Rows from block 1 of the decoder, named by matrix and row number. Rows with one number belong to one channel. Each number is 200 + 20 x the weight over its row's rms, rounded and kept within 0 to 999. All counts start at 0. After the name is the row's rms in percent of the matrix's.
# convs0: first 3x3 conv (decoder.mid.1.convs.0.weight, 64x64x3x3), inputs 54-59, a 3x3 kernel for each
# convs1: second 3x3 conv (decoder.mid.1.convs.1.weight, 64x64x3x3, transposed), outputs 54-59, a 3x3 kernel for each
convs0.2,124,211,194,199,215,213,200,199,205,173,195,225,223,218,232,214,216,212,210,227,221,231,223,226,229,210,216,201,207,209,200,220,215,227,193,199,228,212,207,210,196,219,221,197,193,199,182,188,196,196,201,173,178,206,165
convs1.2,105,182,148,160,210,177,200,200,214,184,173,201,210,212,195,219,203,194,174,201,162,178,194,167,183,173,199,206,193,193,187,180,224,162,223,191,192,241,241,207,221,253,249,204,211,217,219,242,202,231,211,231,190,201,207
convs0.3,076,212,193,199,200,167,227,197,232,243,192,197,201,174,205,227,165,227,221,211,182,232,203,240,200,254,218,168,192,187,224,190,182,224,205,172,208,189,215,184,205,200,224,240,214,207,212,177,244,187,167,191,226,241,191
convs1.3,073,163,197,147,209,242,218,202,184,200,183,197,186,182,187,212,188,191,182,197,179,240,201,202,201,195,209,222,178,196,209,174,190,201,209,179,199,206,200,208,183,208,209,211,242,233,219,190,171,215,222,210,178,210,201
convs0.4,076,207,228,185,196,194,185,204,218,197,193,197,187,218,190,152,179,177,231,225,206,160,256,211,172,229,212,185,235,171,207,212,160,164,236,169,167,227,201,167,207,212,207,214,207,201,215,179,190,237,197,207,233,217,209
convs1.4,090,214,183,199,202,192,211,217,200,232,197,237,192,228,178,197,193,153,218,205,227,224,247,207,200,218,214,206,166,200,186,174,200,189,194,208,188,216,225,199,223,209,177,224,190,189,194,169,215,182,173,175,181,259,187
convs0.5,088,207,173,193,199,253,237,184,193,198,199,206,226,201,189,194,203,214,215,186,232,225,211,231,208,194,230,206,202,209,191,225,210,213,202,210,209,206,203,194,190,181,201,164,206,213,208,202,206,188,247,221,176,178,211
convs1.5,089,190,181,177,190,147,215,195,209,160,238,239,202,226,226,226,192,173,215,237,181,184,212,165,211,227,183,212,209,162,174,181,204,173,182,179,203,179,221,206,204,225,201,203,243,216,222,227,213,201,195,214,186,211,218
convs0.6,121,203,218,242,216,199,218,210,213,209,194,226,207,173,209,167,206,216,203,199,183,192,207,215,205,209,192,204,204,229,203,215,227,199,225,231,216,197,199,201,235,264,246,210,219,215,229,249,243,237,240,196,223,240,221
convs1.6,101,176,187,224,162,142,186,212,197,212,191,178,216,238,215,215,180,180,204,158,223,211,243,226,223,196,203,228,196,196,198,221,229,189,196,214,209,188,226,189,201,222,195,181,199,162,194,193,234,212,225,214,204,227,214
convs0.7,089,193,200,204,220,192,198,231,201,192,209,193,220,214,174,206,198,216,189,205,193,238,186,201,239,187,227,207,195,182,217,189,177,203,192,172,216,190,210,213,205,194,210,190,182,184,225,196,262,192,223,224,209,225,218
convs1.7,099,197,186,183,190,185,199,218,177,192,218,198,188,182,158,209,206,164,196,265,125,211,213,157,250,194,216,223,211,203,188,184,201,178,213,221,186,205,217,215,193,217,224,199,235,198,224,185,205,181,158,234,178,235,217
convs0.8,083,237,239,202,183,197,191,230,197,208,167,180,195,185,177,191,185,187,204,182,170,205,211,190,192,203,194,217,201,170,186,172,212,181,219,216,202,214,224,188,200,201,181,194,211,221,176,157,195,220,200,200,185,188,217
convs1.8,089,222,216,196,195,176,174,217,203,193,216,217,182,227,223,212,219,218,233,198,225,231,208,223,196,201,213,180,185,199,211,215,217,210,192,236,186,189,195,174,201,185,190,214,219,202,185,198,225,188,211,170,201,222,171
convs0.9,099,237,197,228,199,220,195,202,244,226,195,195,241,214,175,196,205,213,185,230,214,199,215,182,189,231,199,200,196,207,213,182,215,239,185,214,228,236,206,204,201,228,204,198,232,223,203,178,200,209,183,176,203,206,197
convs1.9,091,184,186,218,205,182,201,252,216,174,218,210,210,209,227,198,198,184,200,218,257,178,186,193,191,196,198,185,209,197,214,180,214,242,191,214,214,162,169,169,192,218,190,192,231,189,188,220,187,191,205,204,210,201,224
convs0.10,121,156,195,196,189,211,218,200,197,205,203,210,185,189,196,206,218,207,205,189,203,186,181,243,192,188,230,199,177,203,177,175,203,206,208,223,216,187,202,184,195,193,173,198,170,188,171,184,200,163,159,163,169,188,175
convs1.10,092,208,209,203,206,229,228,201,218,234,182,155,154,214,160,208,205,190,169,192,184,214,230,226,217,210,229,203,180,206,202,194,178,219,211,200,216,220,234,206,220,230,225,201,191,197,202,218,196,172,191,179,179,179,193
convs0.11,125,170,205,155,208,219,203,168,186,164,192,211,216,207,226,198,217,209,205,173,191,199,174,181,186,186,192,192,181,193,192,183,203,191,201,213,184,197,215,204,205,240,218,213,218,207,123,171,113,168,217,148,126,175,122
convs1.11,111,203,201,208,216,214,225,207,198,214,203,205,160,226,204,160,187,240,200,222,216,216,241,215,221,212,195,191,226,211,198,216,207,235,211,190,224,152,170,178,193,213,187,199,206,197,196,230,234,239,261,221,201,195,197
convs0.12,094,223,222,206,235,219,184,179,188,188,211,195,213,185,165,153,187,200,204,191,218,197,204,202,234,195,195,185,184,219,218,203,191,206,213,188,192,209,211,194,219,190,234,233,209,214,239,198,194,215,211,167,193,193,181
convs1.12,103,201,224,231,207,196,189,225,196,155,186,202,217,211,206,208,215,184,231,234,220,210,160,192,184,206,201,176,216,226,201,203,206,188,186,185,224,193,184,205,191,203,169,205,176,179,212,222,225,217,197,210,206,208,162
convs0.13,084,211,196,177,190,210,157,207,188,196,189,219,190,206,202,172,196,197,186,189,232,203,191,198,180,219,181,190,206,216,230,213,192,213,216,197,200,185,224,163,240,210,165,231,192,159,163,209,196,188,195,147,234,173,156
convs1.13,085,210,198,184,207,188,209,221,220,185,202,226,217,219,226,222,209,194,220,223,226,177,227,229,221,196,163,201,209,202,196,207,204,197,212,216,192,199,178,184,244,192,196,229,182,204,241,182,154,210,200,180,177,191,198
convs0.14,084,224,208,193,231,210,259,202,173,218,177,198,207,204,178,215,162,184,201,226,245,239,173,205,203,182,232,205,246,248,210,214,195,222,212,257,209,215,214,216,186,187,199,214,226,203,212,186,198,248,202,219,206,184,217
convs1.14,089,193,206,212,190,190,202,208,209,215,211,232,191,192,227,216,205,207,201,229,241,223,182,203,222,199,195,194,204,212,220,173,204,207,181,224,196,171,175,201,202,221,215,201,219,210,217,234,224,196,181,199,184,226,225
convs0.15,082,213,216,226,205,203,231,207,197,216,191,230,205,166,222,229,174,205,197,202,193,185,169,167,174,157,195,186,197,226,226,177,195,207,176,201,208,195,184,209,181,204,209,182,190,187,246,213,210,206,134,222,204,203,215
convs1.15,091,198,227,213,190,194,220,201,191,199,205,222,240,202,214,218,212,192,215,235,243,230,211,248,192,186,194,199,193,191,217,185,206,223,176,227,208,188,177,210,165,201,175,196,227,192,186,164,197,192,206,182,205,196,172
convs0.16,089,161,192,198,203,192,191,220,181,205,206,199,171,211,185,179,234,226,206,201,190,200,233,214,215,202,189,197,188,222,188,177,208,187,183,182,181,196,186,180,193,204,186,206,194,199,209,201,198,176,142,204,183,219,206
convs1.16,090,190,237,225,248,205,227,223,181,225,201,186,185,256,181,237,222,186,193,166,193,214,205,188,188,206,243,213,200,218,204,190,192,190,204,194,179,205,182,182,206,204,204,181,191,184,152,195,194,211,259,192,189,228,179
convs0.17,124,211,154,168,189,201,188,194,199,204,189,213,230,230,247,220,202,209,202,192,216,189,182,251,177,198,171,182,182,184,197,175,199,196,183,187,199,208,190,178,208,187,198,191,204,208,186,150,163,166,144,165,202,159,162
convs1.17,157,231,202,231,182,231,202,210,183,219,209,203,204,186,197,201,177,217,225,203,210,208,204,179,207,192,180,221,210,233,232,217,193,216,185,197,194,172,189,167,203,201,208,202,195,212,206,201,222,168,195,212,223,170,222
convs0.18,072,191,180,202,193,189,196,208,182,184,197,189,181,196,184,214,217,209,203,198,195,194,191,204,190,201,161,196,196,203,169,164,189,185,166,170,202,213,208,192,214,176,172,211,185,162,219,190,163,233,196,190,201,172,185
convs1.18,073,216,213,189,209,193,209,193,188,211,228,245,205,203,209,181,214,217,199,215,202,182,180,215,213,240,227,209,195,201,176,212,226,206,203,179,182,192,201,186,203,222,188,186,189,208,181,192,181,193,164,183,197,202,200
convs0.19,081,195,191,216,163,174,195,161,187,183,230,204,189,212,183,175,205,202,204,182,232,205,195,185,182,217,204,202,186,218,193,180,207,179,221,214,182,183,176,189,174,172,213,193,173,203,190,197,222,203,216,192,196,207,206
convs1.19,090,207,222,238,171,220,239,234,209,207,230,240,215,245,229,176,220,157,216,216,185,170,217,175,222,223,196,223,187,166,208,194,209,223,193,208,219,187,221,227,211,238,209,209,212,192,210,171,197,170,200,190,202,218,194
convs0.20,082,190,200,198,182,233,216,189,174,216,212,211,193,192,191,171,194,174,181,215,174,180,185,220,173,175,176,188,200,219,198,178,214,141,183,183,179,205,204,190,187,185,187,186,187,187,252,239,194,177,193,187,174,160,206
convs1.20,090,217,198,232,217,192,210,188,195,184,193,257,239,222,222,209,209,200,193,210,217,184,185,166,195,214,201,188,229,212,195,238,213,175,185,178,180,215,212,187,218,217,208,184,169,181,192,206,164,225,203,198,171,173,166
convs0.21,088,188,169,208,201,191,213,187,200,189,224,200,191,207,244,173,166,184,174,237,211,197,212,204,181,252,180,186,182,203,211,198,223,187,217,200,187,181,168,175,203,152,198,192,198,161,191,186,213,213,217,205,216,187,183
convs1.21,088,227,216,221,197,205,190,209,209,205,199,212,218,211,181,173,228,175,222,193,201,162,195,181,222,230,186,188,207,205,189,196,187,209,204,170,177,219,204,206,222,240,191,217,193,187,227,197,186,206,189,197,181,231,170
convs0.22,084,180,185,159,196,175,183,175,166,191,205,201,204,205,250,236,196,199,197,182,188,181,206,212,202,185,200,211,200,194,171,235,220,193,200,171,180,198,208,187,199,224,214,216,211,223,240,203,191,225,227,215,200,219,213
convs1.22,085,231,234,233,206,205,244,224,183,180,231,229,201,226,222,180,211,203,196,209,218,207,174,175,196,224,222,177,191,244,213,182,207,232,193,189,209,199,194,200,206,237,184,206,208,158,181,197,198,195,185,210,216,208,151
convs0.23,123,207,207,208,195,215,240,186,184,207,201,212,221,197,232,188,205,196,207,214,210,190,213,202,217,197,206,214,181,166,188,179,219,172,171,184,174,188,197,187,177,216,191,188,185,199,180,191,168,180,200,176,180,182,166
convs1.23,144,226,198,175,223,208,186,194,207,207,198,193,221,219,224,198,212,217,221,188,199,185,189,199,195,195,222,201,193,209,241,218,197,194,191,222,221,208,226,232,191,229,221,199,192,188,222,204,218,195,193,173,223,176,174
convs0.24,099,179,171,181,190,226,212,226,186,198,192,176,142,201,176,203,182,205,192,227,221,182,202,200,175,201,193,186,189,175,163,155,171,183,192,188,181,184,186,196,174,213,188,205,233,201,216,196,177,202,212,206,215,208,246
convs1.24,102,212,210,183,244,200,204,186,212,159,181,205,201,200,195,177,210,178,164,204,210,186,179,201,171,201,215,174,217,217,187,214,260,203,198,199,216,190,153,181,178,203,172,210,212,215,186,240,180,219,164,213,212,209,172
convs0.25,093,195,173,192,201,203,199,216,216,206,200,185,212,196,212,177,199,226,210,169,215,210,162,212,208,181,217,216,226,230,200,208,233,213,182,250,200,180,197,192,168,195,187,189,187,193,163,217,214,213,212,183,183,210,224
convs1.25,096,207,153,154,225,224,222,156,211,212,188,200,247,193,215,221,195,184,191,175,207,208,180,194,215,211,242,194,190,174,230,190,203,156,201,184,193,182,165,208,194,204,202,193,203,223,195,231,237,216,195,204,171,188,222
convs0.26,115,174,184,173,197,167,182,177,186,215,189,209,208,243,265,167,198,188,214,203,189,190,196,177,179,194,181,189,192,181,198,169,222,210,166,192,214,181,190,175,209,184,191,189,175,185,170,166,163,194,164,163,188,167,157
convs1.26,128,183,205,213,219,195,201,193,206,213,198,205,195,256,218,200,201,199,199,177,218,209,229,234,208,196,213,221,183,212,233,193,177,231,194,211,191,221,187,201,183,212,202,205,240,196,191,192,216,202,265,195,218,225,177
convs0.27,100,171,219,239,182,174,208,195,202,244,200,220,201,209,204,200,212,194,239,187,173,181,199,220,195,197,217,186,199,170,172,206,220,192,194,181,187,184,191,183,203,226,212,237,187,211,192,167,193,189,199,213,225,225,207
convs1.27,093,188,193,190,246,242,230,185,186,196,151,212,204,224,209,179,207,210,183,190,182,221,184,224,178,224,219,207,198,225,167,204,214,212,206,186,190,206,181,178,180,235,202,214,180,206,188,211,172,208,167,205,197,206,166
convs0.28,138,166,202,205,170,192,210,166,183,172,220,209,201,210,230,183,223,213,205,188,207,202,186,138,175,186,197,171,184,192,177,203,219,192,204,183,185,205,209,193,226,241,225,211,216,223,181,201,206,191,174,169,198,165,175
convs1.28,100,216,198,177,211,216,160,204,210,195,189,196,214,202,225,189,197,199,182,176,174,181,180,173,176,190,178,199,194,208,199,187,215,190,187,170,230,196,210,184,208,198,202,187,198,190,199,210,189,185,171,166,180,190,172
convs0.29,086,202,197,170,188,149,191,200,209,196,209,181,183,175,176,157,189,174,212,186,207,191,198,174,201,192,202,211,190,198,168,205,223,191,173,183,210,180,222,187,224,218,237,204,191,192,142,183,187,152,133,171,199,206,187
convs1.29,101,155,181,178,209,241,225,224,224,196,176,191,195,213,230,206,185,175,185,169,187,213,221,207,194,188,204,228,204,170,179,220,186,169,207,216,227,191,195,187,175,253,214,201,188,190,205,191,181,187,258,202,205,214,187
convs0.30,093,173,192,183,175,201,217,195,206,224,198,182,211,206,181,191,182,179,200,179,185,179,205,203,200,193,213,211,176,175,223,203,178,254,182,165,241,201,184,182,211,203,186,171,213,225,200,169,167,193,193,172,215,227,195
convs1.30,094,182,219,196,206,210,235,223,183,213,202,231,210,206,192,199,198,181,194,191,178,204,189,218,210,214,216,215,201,181,166,225,203,171,207,207,199,173,168,232,195,205,221,187,204,219,205,213,213,182,178,214,189,223,198
convs0.31,094,210,203,173,190,206,205,203,205,184,211,205,179,171,140,158,197,204,167,173,196,205,190,200,222,192,206,212,176,166,176,224,204,190,211,234,194,199,208,200,192,235,162,195,213,197,166,180,206,224,214,174,203,201,186
convs1.31,100,206,200,150,207,216,207,204,196,194,183,184,181,207,197,225,203,200,210,167,190,209,208,206,195,197,227,206,211,181,215,210,216,178,200,204,220,197,175,201,221,170,198,177,212,192,220,214,241,188,217,158,215,211,235
convs0.32,089,216,224,210,163,184,206,221,182,178,226,214,195,159,157,169,198,210,227,191,216,218,173,200,181,158,165,206,225,222,189,182,199,200,170,224,224,191,182,189,193,214,202,177,212,181,201,236,248,195,194,218,207,224,224
convs1.32,089,237,197,167,215,188,245,188,200,217,182,235,212,219,203,189,215,170,176,187,219,247,234,204,208,173,198,205,167,178,206,173,182,183,195,224,196,211,222,189,191,203,212,181,190,212,155,159,214,223,190,202,175,211,229
convs0.33,081,196,234,220,231,208,208,180,166,202,204,209,220,159,170,210,169,184,209,177,209,202,165,199,186,189,167,202,227,243,232,190,179,247,180,162,199,182,210,186,178,197,174,187,196,191,210,199,213,201,217,184,226,217,173
convs1.33,081,189,233,221,200,189,220,205,176,208,221,238,176,179,195,221,183,209,192,263,254,210,192,173,213,212,185,210,191,199,196,187,229,194,184,197,158,178,174,216,200,196,216,183,196,215,178,181,191,170,169,196,211,179,208
convs0.34,080,203,210,242,185,143,235,196,180,217,190,199,201,201,181,186,170,239,233,187,165,187,177,199,214,168,209,205,191,202,212,178,214,218,213,227,195,201,200,197,195,204,205,190,170,175,157,193,205,219,237,230,175,224,222
convs1.34,081,233,213,194,176,191,212,214,181,210,191,204,220,189,212,218,207,216,171,207,202,248,174,171,204,191,217,234,167,151,232,174,185,182,194,196,187,198,229,213,186,208,248,168,215,200,212,184,180,216,179,197,174,203,204
convs0.35,088,181,185,232,203,182,203,195,202,226,198,241,226,204,237,215,206,168,205,167,174,198,166,185,211,212,178,192,184,209,242,151,205,229,187,199,232,167,198,198,190,235,194,221,229,213,161,176,225,165,155,197,206,195,164
convs1.35,096,198,220,250,213,171,212,241,208,212,229,247,193,181,183,208,157,204,181,245,192,225,192,199,230,209,195,206,183,202,180,179,222,243,193,198,197,156,172,195,196,188,218,192,209,201,190,175,183,180,224,190,208,205,233
convs0.36,092,208,204,219,209,179,222,183,198,212,191,219,214,200,195,218,220,177,199,166,173,216,170,207,227,145,190,191,174,182,204,176,223,173,209,221,205,174,216,226,173,175,226,191,186,187,178,208,219,186,217,229,221,220,233
convs1.36,088,202,204,254,163,157,187,218,174,205,217,222,191,185,199,190,158,191,226,212,190,227,194,173,235,219,197,226,199,181,205,196,211,225,172,213,192,185,175,193,191,180,216,177,200,220,185,164,230,183,199,204,219,176,232
convs0.37,098,217,207,229,200,213,188,198,222,188,217,214,212,225,198,209,190,163,201,200,210,182,201,213,178,232,203,192,218,220,200,185,219,207,226,164,223,178,194,189,189,193,172,200,209,192,220,197,219,218,226,205,253,230,217
convs1.37,092,210,182,239,228,186,184,188,184,181,179,235,238,215,188,199,194,205,192,237,220,203,187,189,217,233,180,175,210,245,172,186,201,198,169,176,179,185,175,191,178,201,209,196,158,203,208,198,177,215,197,201,184,206,203
convs0.38,135,181,201,190,199,213,174,201,201,187,205,195,179,187,198,201,197,228,222,198,178,176,192,220,169,217,199,178,211,178,190,205,204,230,192,195,222,191,222,197,207,244,221,207,207,192,171,184,186,191,162,146,179,161,152
convs1.38,108,211,214,221,266,170,217,186,221,204,195,167,230,152,211,199,183,207,214,229,191,203,190,205,201,217,206,184,188,218,203,213,245,238,187,176,233,189,187,189,175,180,164,221,191,210,193,175,182,195,152,213,237,223,223
convs0.39,104,194,196,228,178,192,194,196,199,213,219,203,239,195,235,224,222,209,197,188,198,176,194,176,194,192,188,204,171,177,198,187,206,218,202,171,201,181,172,194,196,225,203,182,195,189,189,186,181,194,216,220,177,151,189
convs1.39,101,206,214,192,225,239,228,168,207,203,196,186,196,223,214,212,228,203,220,190,194,206,214,205,256,220,224,242,181,203,199,215,201,184,231,200,204,217,236,225,214,256,222,200,187,207,195,239,207,202,170,175,191,219,193
convs0.40,088,168,215,179,189,208,187,177,175,165,196,212,210,181,244,207,188,179,217,194,182,180,237,228,198,226,199,178,192,171,165,182,192,157,220,159,170,207,186,212,221,175,172,211,183,176,221,209,196,224,253,202,213,218,182
convs1.40,092,196,222,226,191,181,204,227,176,216,194,214,183,193,147,187,201,202,195,218,177,187,193,163,211,213,214,206,221,210,195,224,205,219,209,181,171,217,220,176,217,217,192,207,207,189,201,197,188,183,199,199,199,198,184
convs0.41,093,190,197,212,180,206,178,197,205,213,178,190,201,219,206,178,222,171,191,178,177,175,196,224,225,194,212,201,171,163,194,175,177,194,214,214,209,159,170,186,145,187,179,188,178,198,190,201,171,210,240,196,204,204,175
convs1.41,103,192,197,163,181,193,209,177,204,198,209,222,198,224,194,171,180,212,202,166,178,213,210,226,212,198,200,223,195,181,178,195,220,195,205,207,214,221,224,208,204,237,226,211,217,208,173,159,160,192,160,205,179,186,181
convs0.42,085,193,178,218,183,178,200,190,196,194,203,166,197,196,179,188,212,215,194,204,211,180,207,218,188,203,201,227,198,173,182,210,185,142,213,202,202,181,174,172,186,168,180,193,210,196,229,191,222,190,207,173,223,196,235
convs1.42,090,181,175,164,216,189,218,194,191,204,188,202,223,191,222,183,240,208,179,186,204,164,195,189,210,224,233,197,203,204,186,221,228,204,223,193,218,216,216,211,210,284,216,192,239,216,214,204,163,177,145,203,169,208,160
convs0.43,105,189,163,172,200,184,229,207,180,184,193,181,216,205,212,197,201,183,210,203,212,191,191,241,193,205,236,214,192,197,184,180,148,161,177,167,216,192,181,174,189,143,153,186,182,194,193,203,182,197,206,212,198,165,164
convs1.43,119,232,215,208,188,182,200,222,186,216,189,209,168,192,176,181,166,180,216,199,172,186,207,183,219,211,196,220,185,180,212,183,185,202,177,186,177,188,213,224,224,186,197,182,230,216,215,184,207,162,213,172,202,188,208
convs0.44,098,214,212,183,171,156,202,209,187,184,173,217,185,164,181,200,195,182,189,214,194,170,246,231,211,230,240,232,207,205,156,209,232,171,174,209,170,204,187,196,192,176,187,180,218,214,192,203,199,220,216,245,200,225,193
convs1.44,095,204,233,182,175,227,240,202,192,189,212,219,193,208,181,206,233,179,205,187,185,203,200,197,195,189,181,193,191,166,212,219,212,187,204,224,191,194,202,210,219,215,197,219,259,189,189,135,192,189,180,192,211,197,212
convs0.45,115,201,186,187,209,181,193,177,153,197,197,210,202,177,159,201,206,190,174,189,214,182,153,211,202,194,188,190,177,200,182,191,175,229,187,190,166,200,203,195,209,174,196,190,187,208,221,207,180,197,160,207,185,147,167
convs1.45,112,204,217,210,224,236,214,205,207,205,219,186,178,179,178,195,186,230,207,208,182,194,191,176,212,200,198,211,226,233,239,211,228,220,181,206,233,203,206,192,199,169,199,209,210,212,238,228,212,176,170,207,235,196,247
convs0.46,099,191,206,179,204,209,193,197,177,192,197,193,214,222,252,249,191,226,202,194,166,185,181,175,215,169,188,213,203,185,189,230,193,235,210,176,195,191,207,201,224,209,179,217,234,211,171,191,199,158,207,190,197,197,195
convs1.46,102,182,207,186,211,138,207,220,198,198,193,210,220,179,177,209,208,195,196,194,210,211,183,171,203,204,219,221,193,208,218,186,233,216,174,202,188,186,191,197,178,222,197,191,219,221,182,211,189,244,191,204,178,218,204
convs0.47,121,186,219,234,179,186,234,184,196,201,188,203,215,187,220,202,190,202,194,181,173,191,189,182,209,151,190,192,185,193,179,188,182,174,219,218,210,216,211,202,225,237,212,225,224,190,178,201,183,222,219,194,206,214,196
convs1.47,104,196,223,189,227,254,230,190,180,184,201,194,222,213,215,217,209,171,190,198,210,213,234,202,204,210,250,223,194,198,195,200,241,213,203,183,197,208,206,221,221,215,221,207,215,176,192,171,169,191,159,169,211,194,172
convs0.48,091,177,218,196,206,223,212,160,187,194,219,220,190,220,230,180,191,180,199,146,198,208,201,229,225,172,231,215,198,210,174,188,231,199,191,213,199,207,226,212,191,220,234,178,201,228,182,214,194,195,277,209,179,204,197
convs1.48,082,154,166,168,168,181,192,203,220,189,207,204,194,216,183,177,191,170,186,190,207,202,195,189,210,212,205,203,207,205,195,211,193,208,214,220,209,204,185,189,181,210,183,206,180,181,207,244,209,200,186,188,215,212,219
convs0.49,102,192,218,191,209,184,221,224,245,221,245,199,213,191,197,230,199,209,235,206,216,206,250,256,204,208,218,240,191,182,203,206,219,224,235,203,228,181,223,188,204,224,220,190,195,192,196,204,182,202,185,171,187,217,234
convs1.49,102,182,188,200,212,192,212,186,185,194,168,200,219,236,192,211,185,177,159,183,185,193,200,213,163,223,213,190,203,202,180,183,198,192,202,223,224,209,216,193,182,214,219,203,211,220,176,172,212,225,174,207,200,198,181
convs0.50,080,230,192,206,177,194,207,175,198,190,216,235,213,200,217,173,191,220,158,206,183,200,190,206,198,177,201,185,209,191,194,219,197,172,206,210,189,176,187,218,213,232,208,189,205,194,193,206,206,201,254,191,205,213,188
convs1.50,090,220,217,185,158,197,216,193,207,187,196,214,199,204,196,199,201,150,194,211,207,206,225,199,206,184,203,207,195,156,193,197,223,173,208,241,215,185,198,180,222,198,192,213,203,200,190,164,212,214,176,213,198,224,206
convs0.51,121,199,234,217,223,210,230,185,201,218,202,212,217,182,174,199,163,194,191,196,210,202,179,213,191,180,183,137,184,189,190,186,200,190,187,209,189,179,199,192,190,196,193,177,195,194,230,226,205,210,225,201,161,162,155
convs1.51,101,185,192,165,190,185,157,206,220,190,201,180,187,203,227,205,227,236,211,208,185,200,190,180,195,188,190,220,190,186,222,208,149,192,201,182,181,221,234,219,227,192,232,181,172,185,185,193,197,186,205,205,203,198,223
convs0.52,090,192,229,199,178,186,218,222,206,205,200,200,236,191,208,206,206,203,174,199,216,221,228,247,246,197,212,238,207,208,186,170,177,177,192,215,206,190,223,243,178,221,232,192,188,221,178,214,228,216,211,208,208,199,193
convs1.52,087,211,190,146,165,197,210,195,207,191,240,203,187,189,159,202,174,178,182,223,210,215,220,192,196,191,195,225,186,145,197,201,196,218,216,208,195,191,187,214,191,181,200,162,208,211,201,217,209,196,188,192,200,210,245
convs0.53,099,196,196,209,173,224,210,209,204,224,198,207,221,181,226,209,217,240,199,180,211,225,223,200,223,218,245,250,161,194,205,257,200,187,221,243,195,185,247,217,229,232,224,193,220,203,188,177,196,186,213,200,204,184,212
convs1.53,099,197,215,155,143,209,245,145,197,199,191,202,182,223,206,208,226,174,205,220,175,209,205,230,201,169,192,181,195,156,174,234,241,179,228,224,227,181,186,191,191,189,234,200,220,223,207,180,184,194,174,201,177,208,194
convs0.54,085,183,156,206,169,185,208,190,171,180,184,203,224,203,233,242,200,182,204,191,251,269,197,218,199,203,230,228,176,199,182,203,183,205,197,200,196,204,226,223,199,191,213,213,194,199,227,222,220,219,235,212,210,187,193
convs1.54,097,199,231,214,183,202,215,199,200,207,210,230,207,189,169,193,162,177,199,209,216,238,178,181,214,198,203,202,170,153,194,182,164,226,194,214,209,200,198,176,197,194,188,216,193,218,191,172,214,199,176,172,199,183,194
convs0.55,126,195,166,194,172,172,209,211,182,192,191,191,180,180,183,241,222,216,196,217,180,202,150,160,149,184,191,191,211,209,201,204,162,192,191,215,195,199,194,204,190,163,189,184,199,215,176,179,187,172,181,180,220,182,177
convs1.55,143,199,179,188,191,236,184,210,181,192,204,186,166,166,172,221,168,213,214,210,164,191,225,187,180,193,199,190,207,194,233,222,200,202,214,178,191,191,227,205,201,173,227,195,190,186,235,207,190,181,174,226,218,185,215
convs0.56,117,201,182,179,167,190,211,185,170,204,194,226,212,216,211,237,195,225,243,224,202,208,214,216,239,207,203,250,204,219,214,190,212,206,197,213,180,194,201,195,213,190,226,219,217,211,211,223,196,193,171,194,216,201,189
convs1.56,099,186,198,198,190,220,210,212,213,176,191,245,194,215,236,225,204,170,201,171,194,191,196,220,217,200,218,213,223,195,207,240,180,209,213,233,221,195,210,201,193,201,207,161,193,224,241,205,202,205,213,215,216,173,193
convs0.57,081,204,209,193,217,225,208,190,229,191,199,194,172,207,232,178,203,189,218,184,218,155,200,220,230,198,187,192,223,178,183,197,228,203,180,192,206,205,172,209,173,184,208,188,236,206,181,185,179,203,215,227,204,215,173
convs1.57,082,202,206,210,214,175,150,213,186,218,183,201,206,196,124,198,216,212,188,194,214,178,163,148,190,227,229,197,194,215,214,185,185,191,217,205,179,224,176,186,222,206,198,226,205,204,221,198,238,158,200,208,193,194,208
convs0.58,085,188,213,208,202,205,219,184,201,213,205,170,191,216,211,189,220,217,191,160,197,201,184,232,208,202,237,219,155,190,185,206,192,222,208,230,181,181,194,174,213,193,171,209,242,192,230,215,208,263,236,189,200,218,201
convs1.58,079,202,223,178,192,187,207,196,201,195,203,195,181,205,213,205,210,217,187,203,200,203,216,213,190,195,213,188,215,220,211,209,228,177,207,207,236,209,167,193,190,225,184,214,207,210,211,207,179,199,162,170,192,182,190
convs0.59,101,192,228,218,211,195,187,171,207,182,207,237,226,220,190,182,203,199,227,189,220,223,198,259,196,189,204,207,211,211,208,214,206,192,244,202,211,191,213,182,197,206,194,199,168,198,235,246,188,205,200,200,209,223,229
convs1.59,099,197,235,191,227,192,183,192,192,197,214,204,166,213,170,199,162,195,203,198,195,224,208,169,179,197,207,213,199,172,207,202,204,193,207,192,174,233,205,179,211,169,188,217,186,193,165,224,216,200,210,224,218,197,205
convs0.60,128,191,181,180,186,179,212,193,221,181,205,211,208,240,241,201,193,181,201,189,179,178,180,166,218,173,163,191,197,208,201,221,291,183,221,209,203,187,215,200,208,201,208,209,239,206,172,181,179,157,156,170,161,157,171
convs1.60,116,180,162,183,163,236,204,189,211,155,195,189,203,188,168,203,216,211,225,203,203,190,200,188,197,210,184,196,194,197,191,193,221,188,175,181,205,213,173,209,194,175,194,213,210,194,231,193,220,169,128,186,213,185,211
convs0.61,103,199,196,204,187,228,189,221,220,210,193,207,211,206,224,227,207,186,221,200,169,159,198,242,238,197,196,188,197,201,214,202,218,211,208,198,229,209,233,201,183,187,205,201,199,202,205,195,184,187,205,183,203,169,180
convs1.61,109,215,184,241,236,168,213,203,203,198,158,240,224,180,186,223,254,200,198,206,250,191,169,158,173,225,206,185,221,229,183,170,220,228,202,186,200,199,165,212,187,196,201,192,169,218,224,242,210,229,195,223,177,212,203
convs0.62,116,173,232,187,199,234,193,209,217,199,193,179,201,191,236,198,202,208,223,208,194,184,201,139,214,197,191,187,207,172,207,164,234,175,180,179,187,205,181,188,203,194,169,178,233,221,211,245,216,247,219,211,199,222,227
convs1.62,139,176,188,218,174,226,196,175,197,180,206,208,199,198,162,199,202,195,212,225,183,170,159,175,218,244,218,203,206,196,206,223,215,185,190,202,183,189,146,212,211,196,219,218,177,199,223,212,214,184,148,175,228,153,203
convs0.63,090,182,205,209,205,220,200,183,204,210,211,200,179,187,177,234,188,194,219,201,198,195,216,212,188,190,193,187,188,194,177,239,244,199,175,195,204,225,197,174,237,215,195,203,213,203,210,177,167,191,211,179,217,246,239
convs1.63,082,170,204,174,214,174,223,196,199,204,210,226,190,196,218,180,213,227,170,159,151,187,177,167,185,204,177,207,235,223,202,201,172,203,216,210,232,224,210,173,203,237,182,209,221,190,206,189,194,198,156,231,222,190,201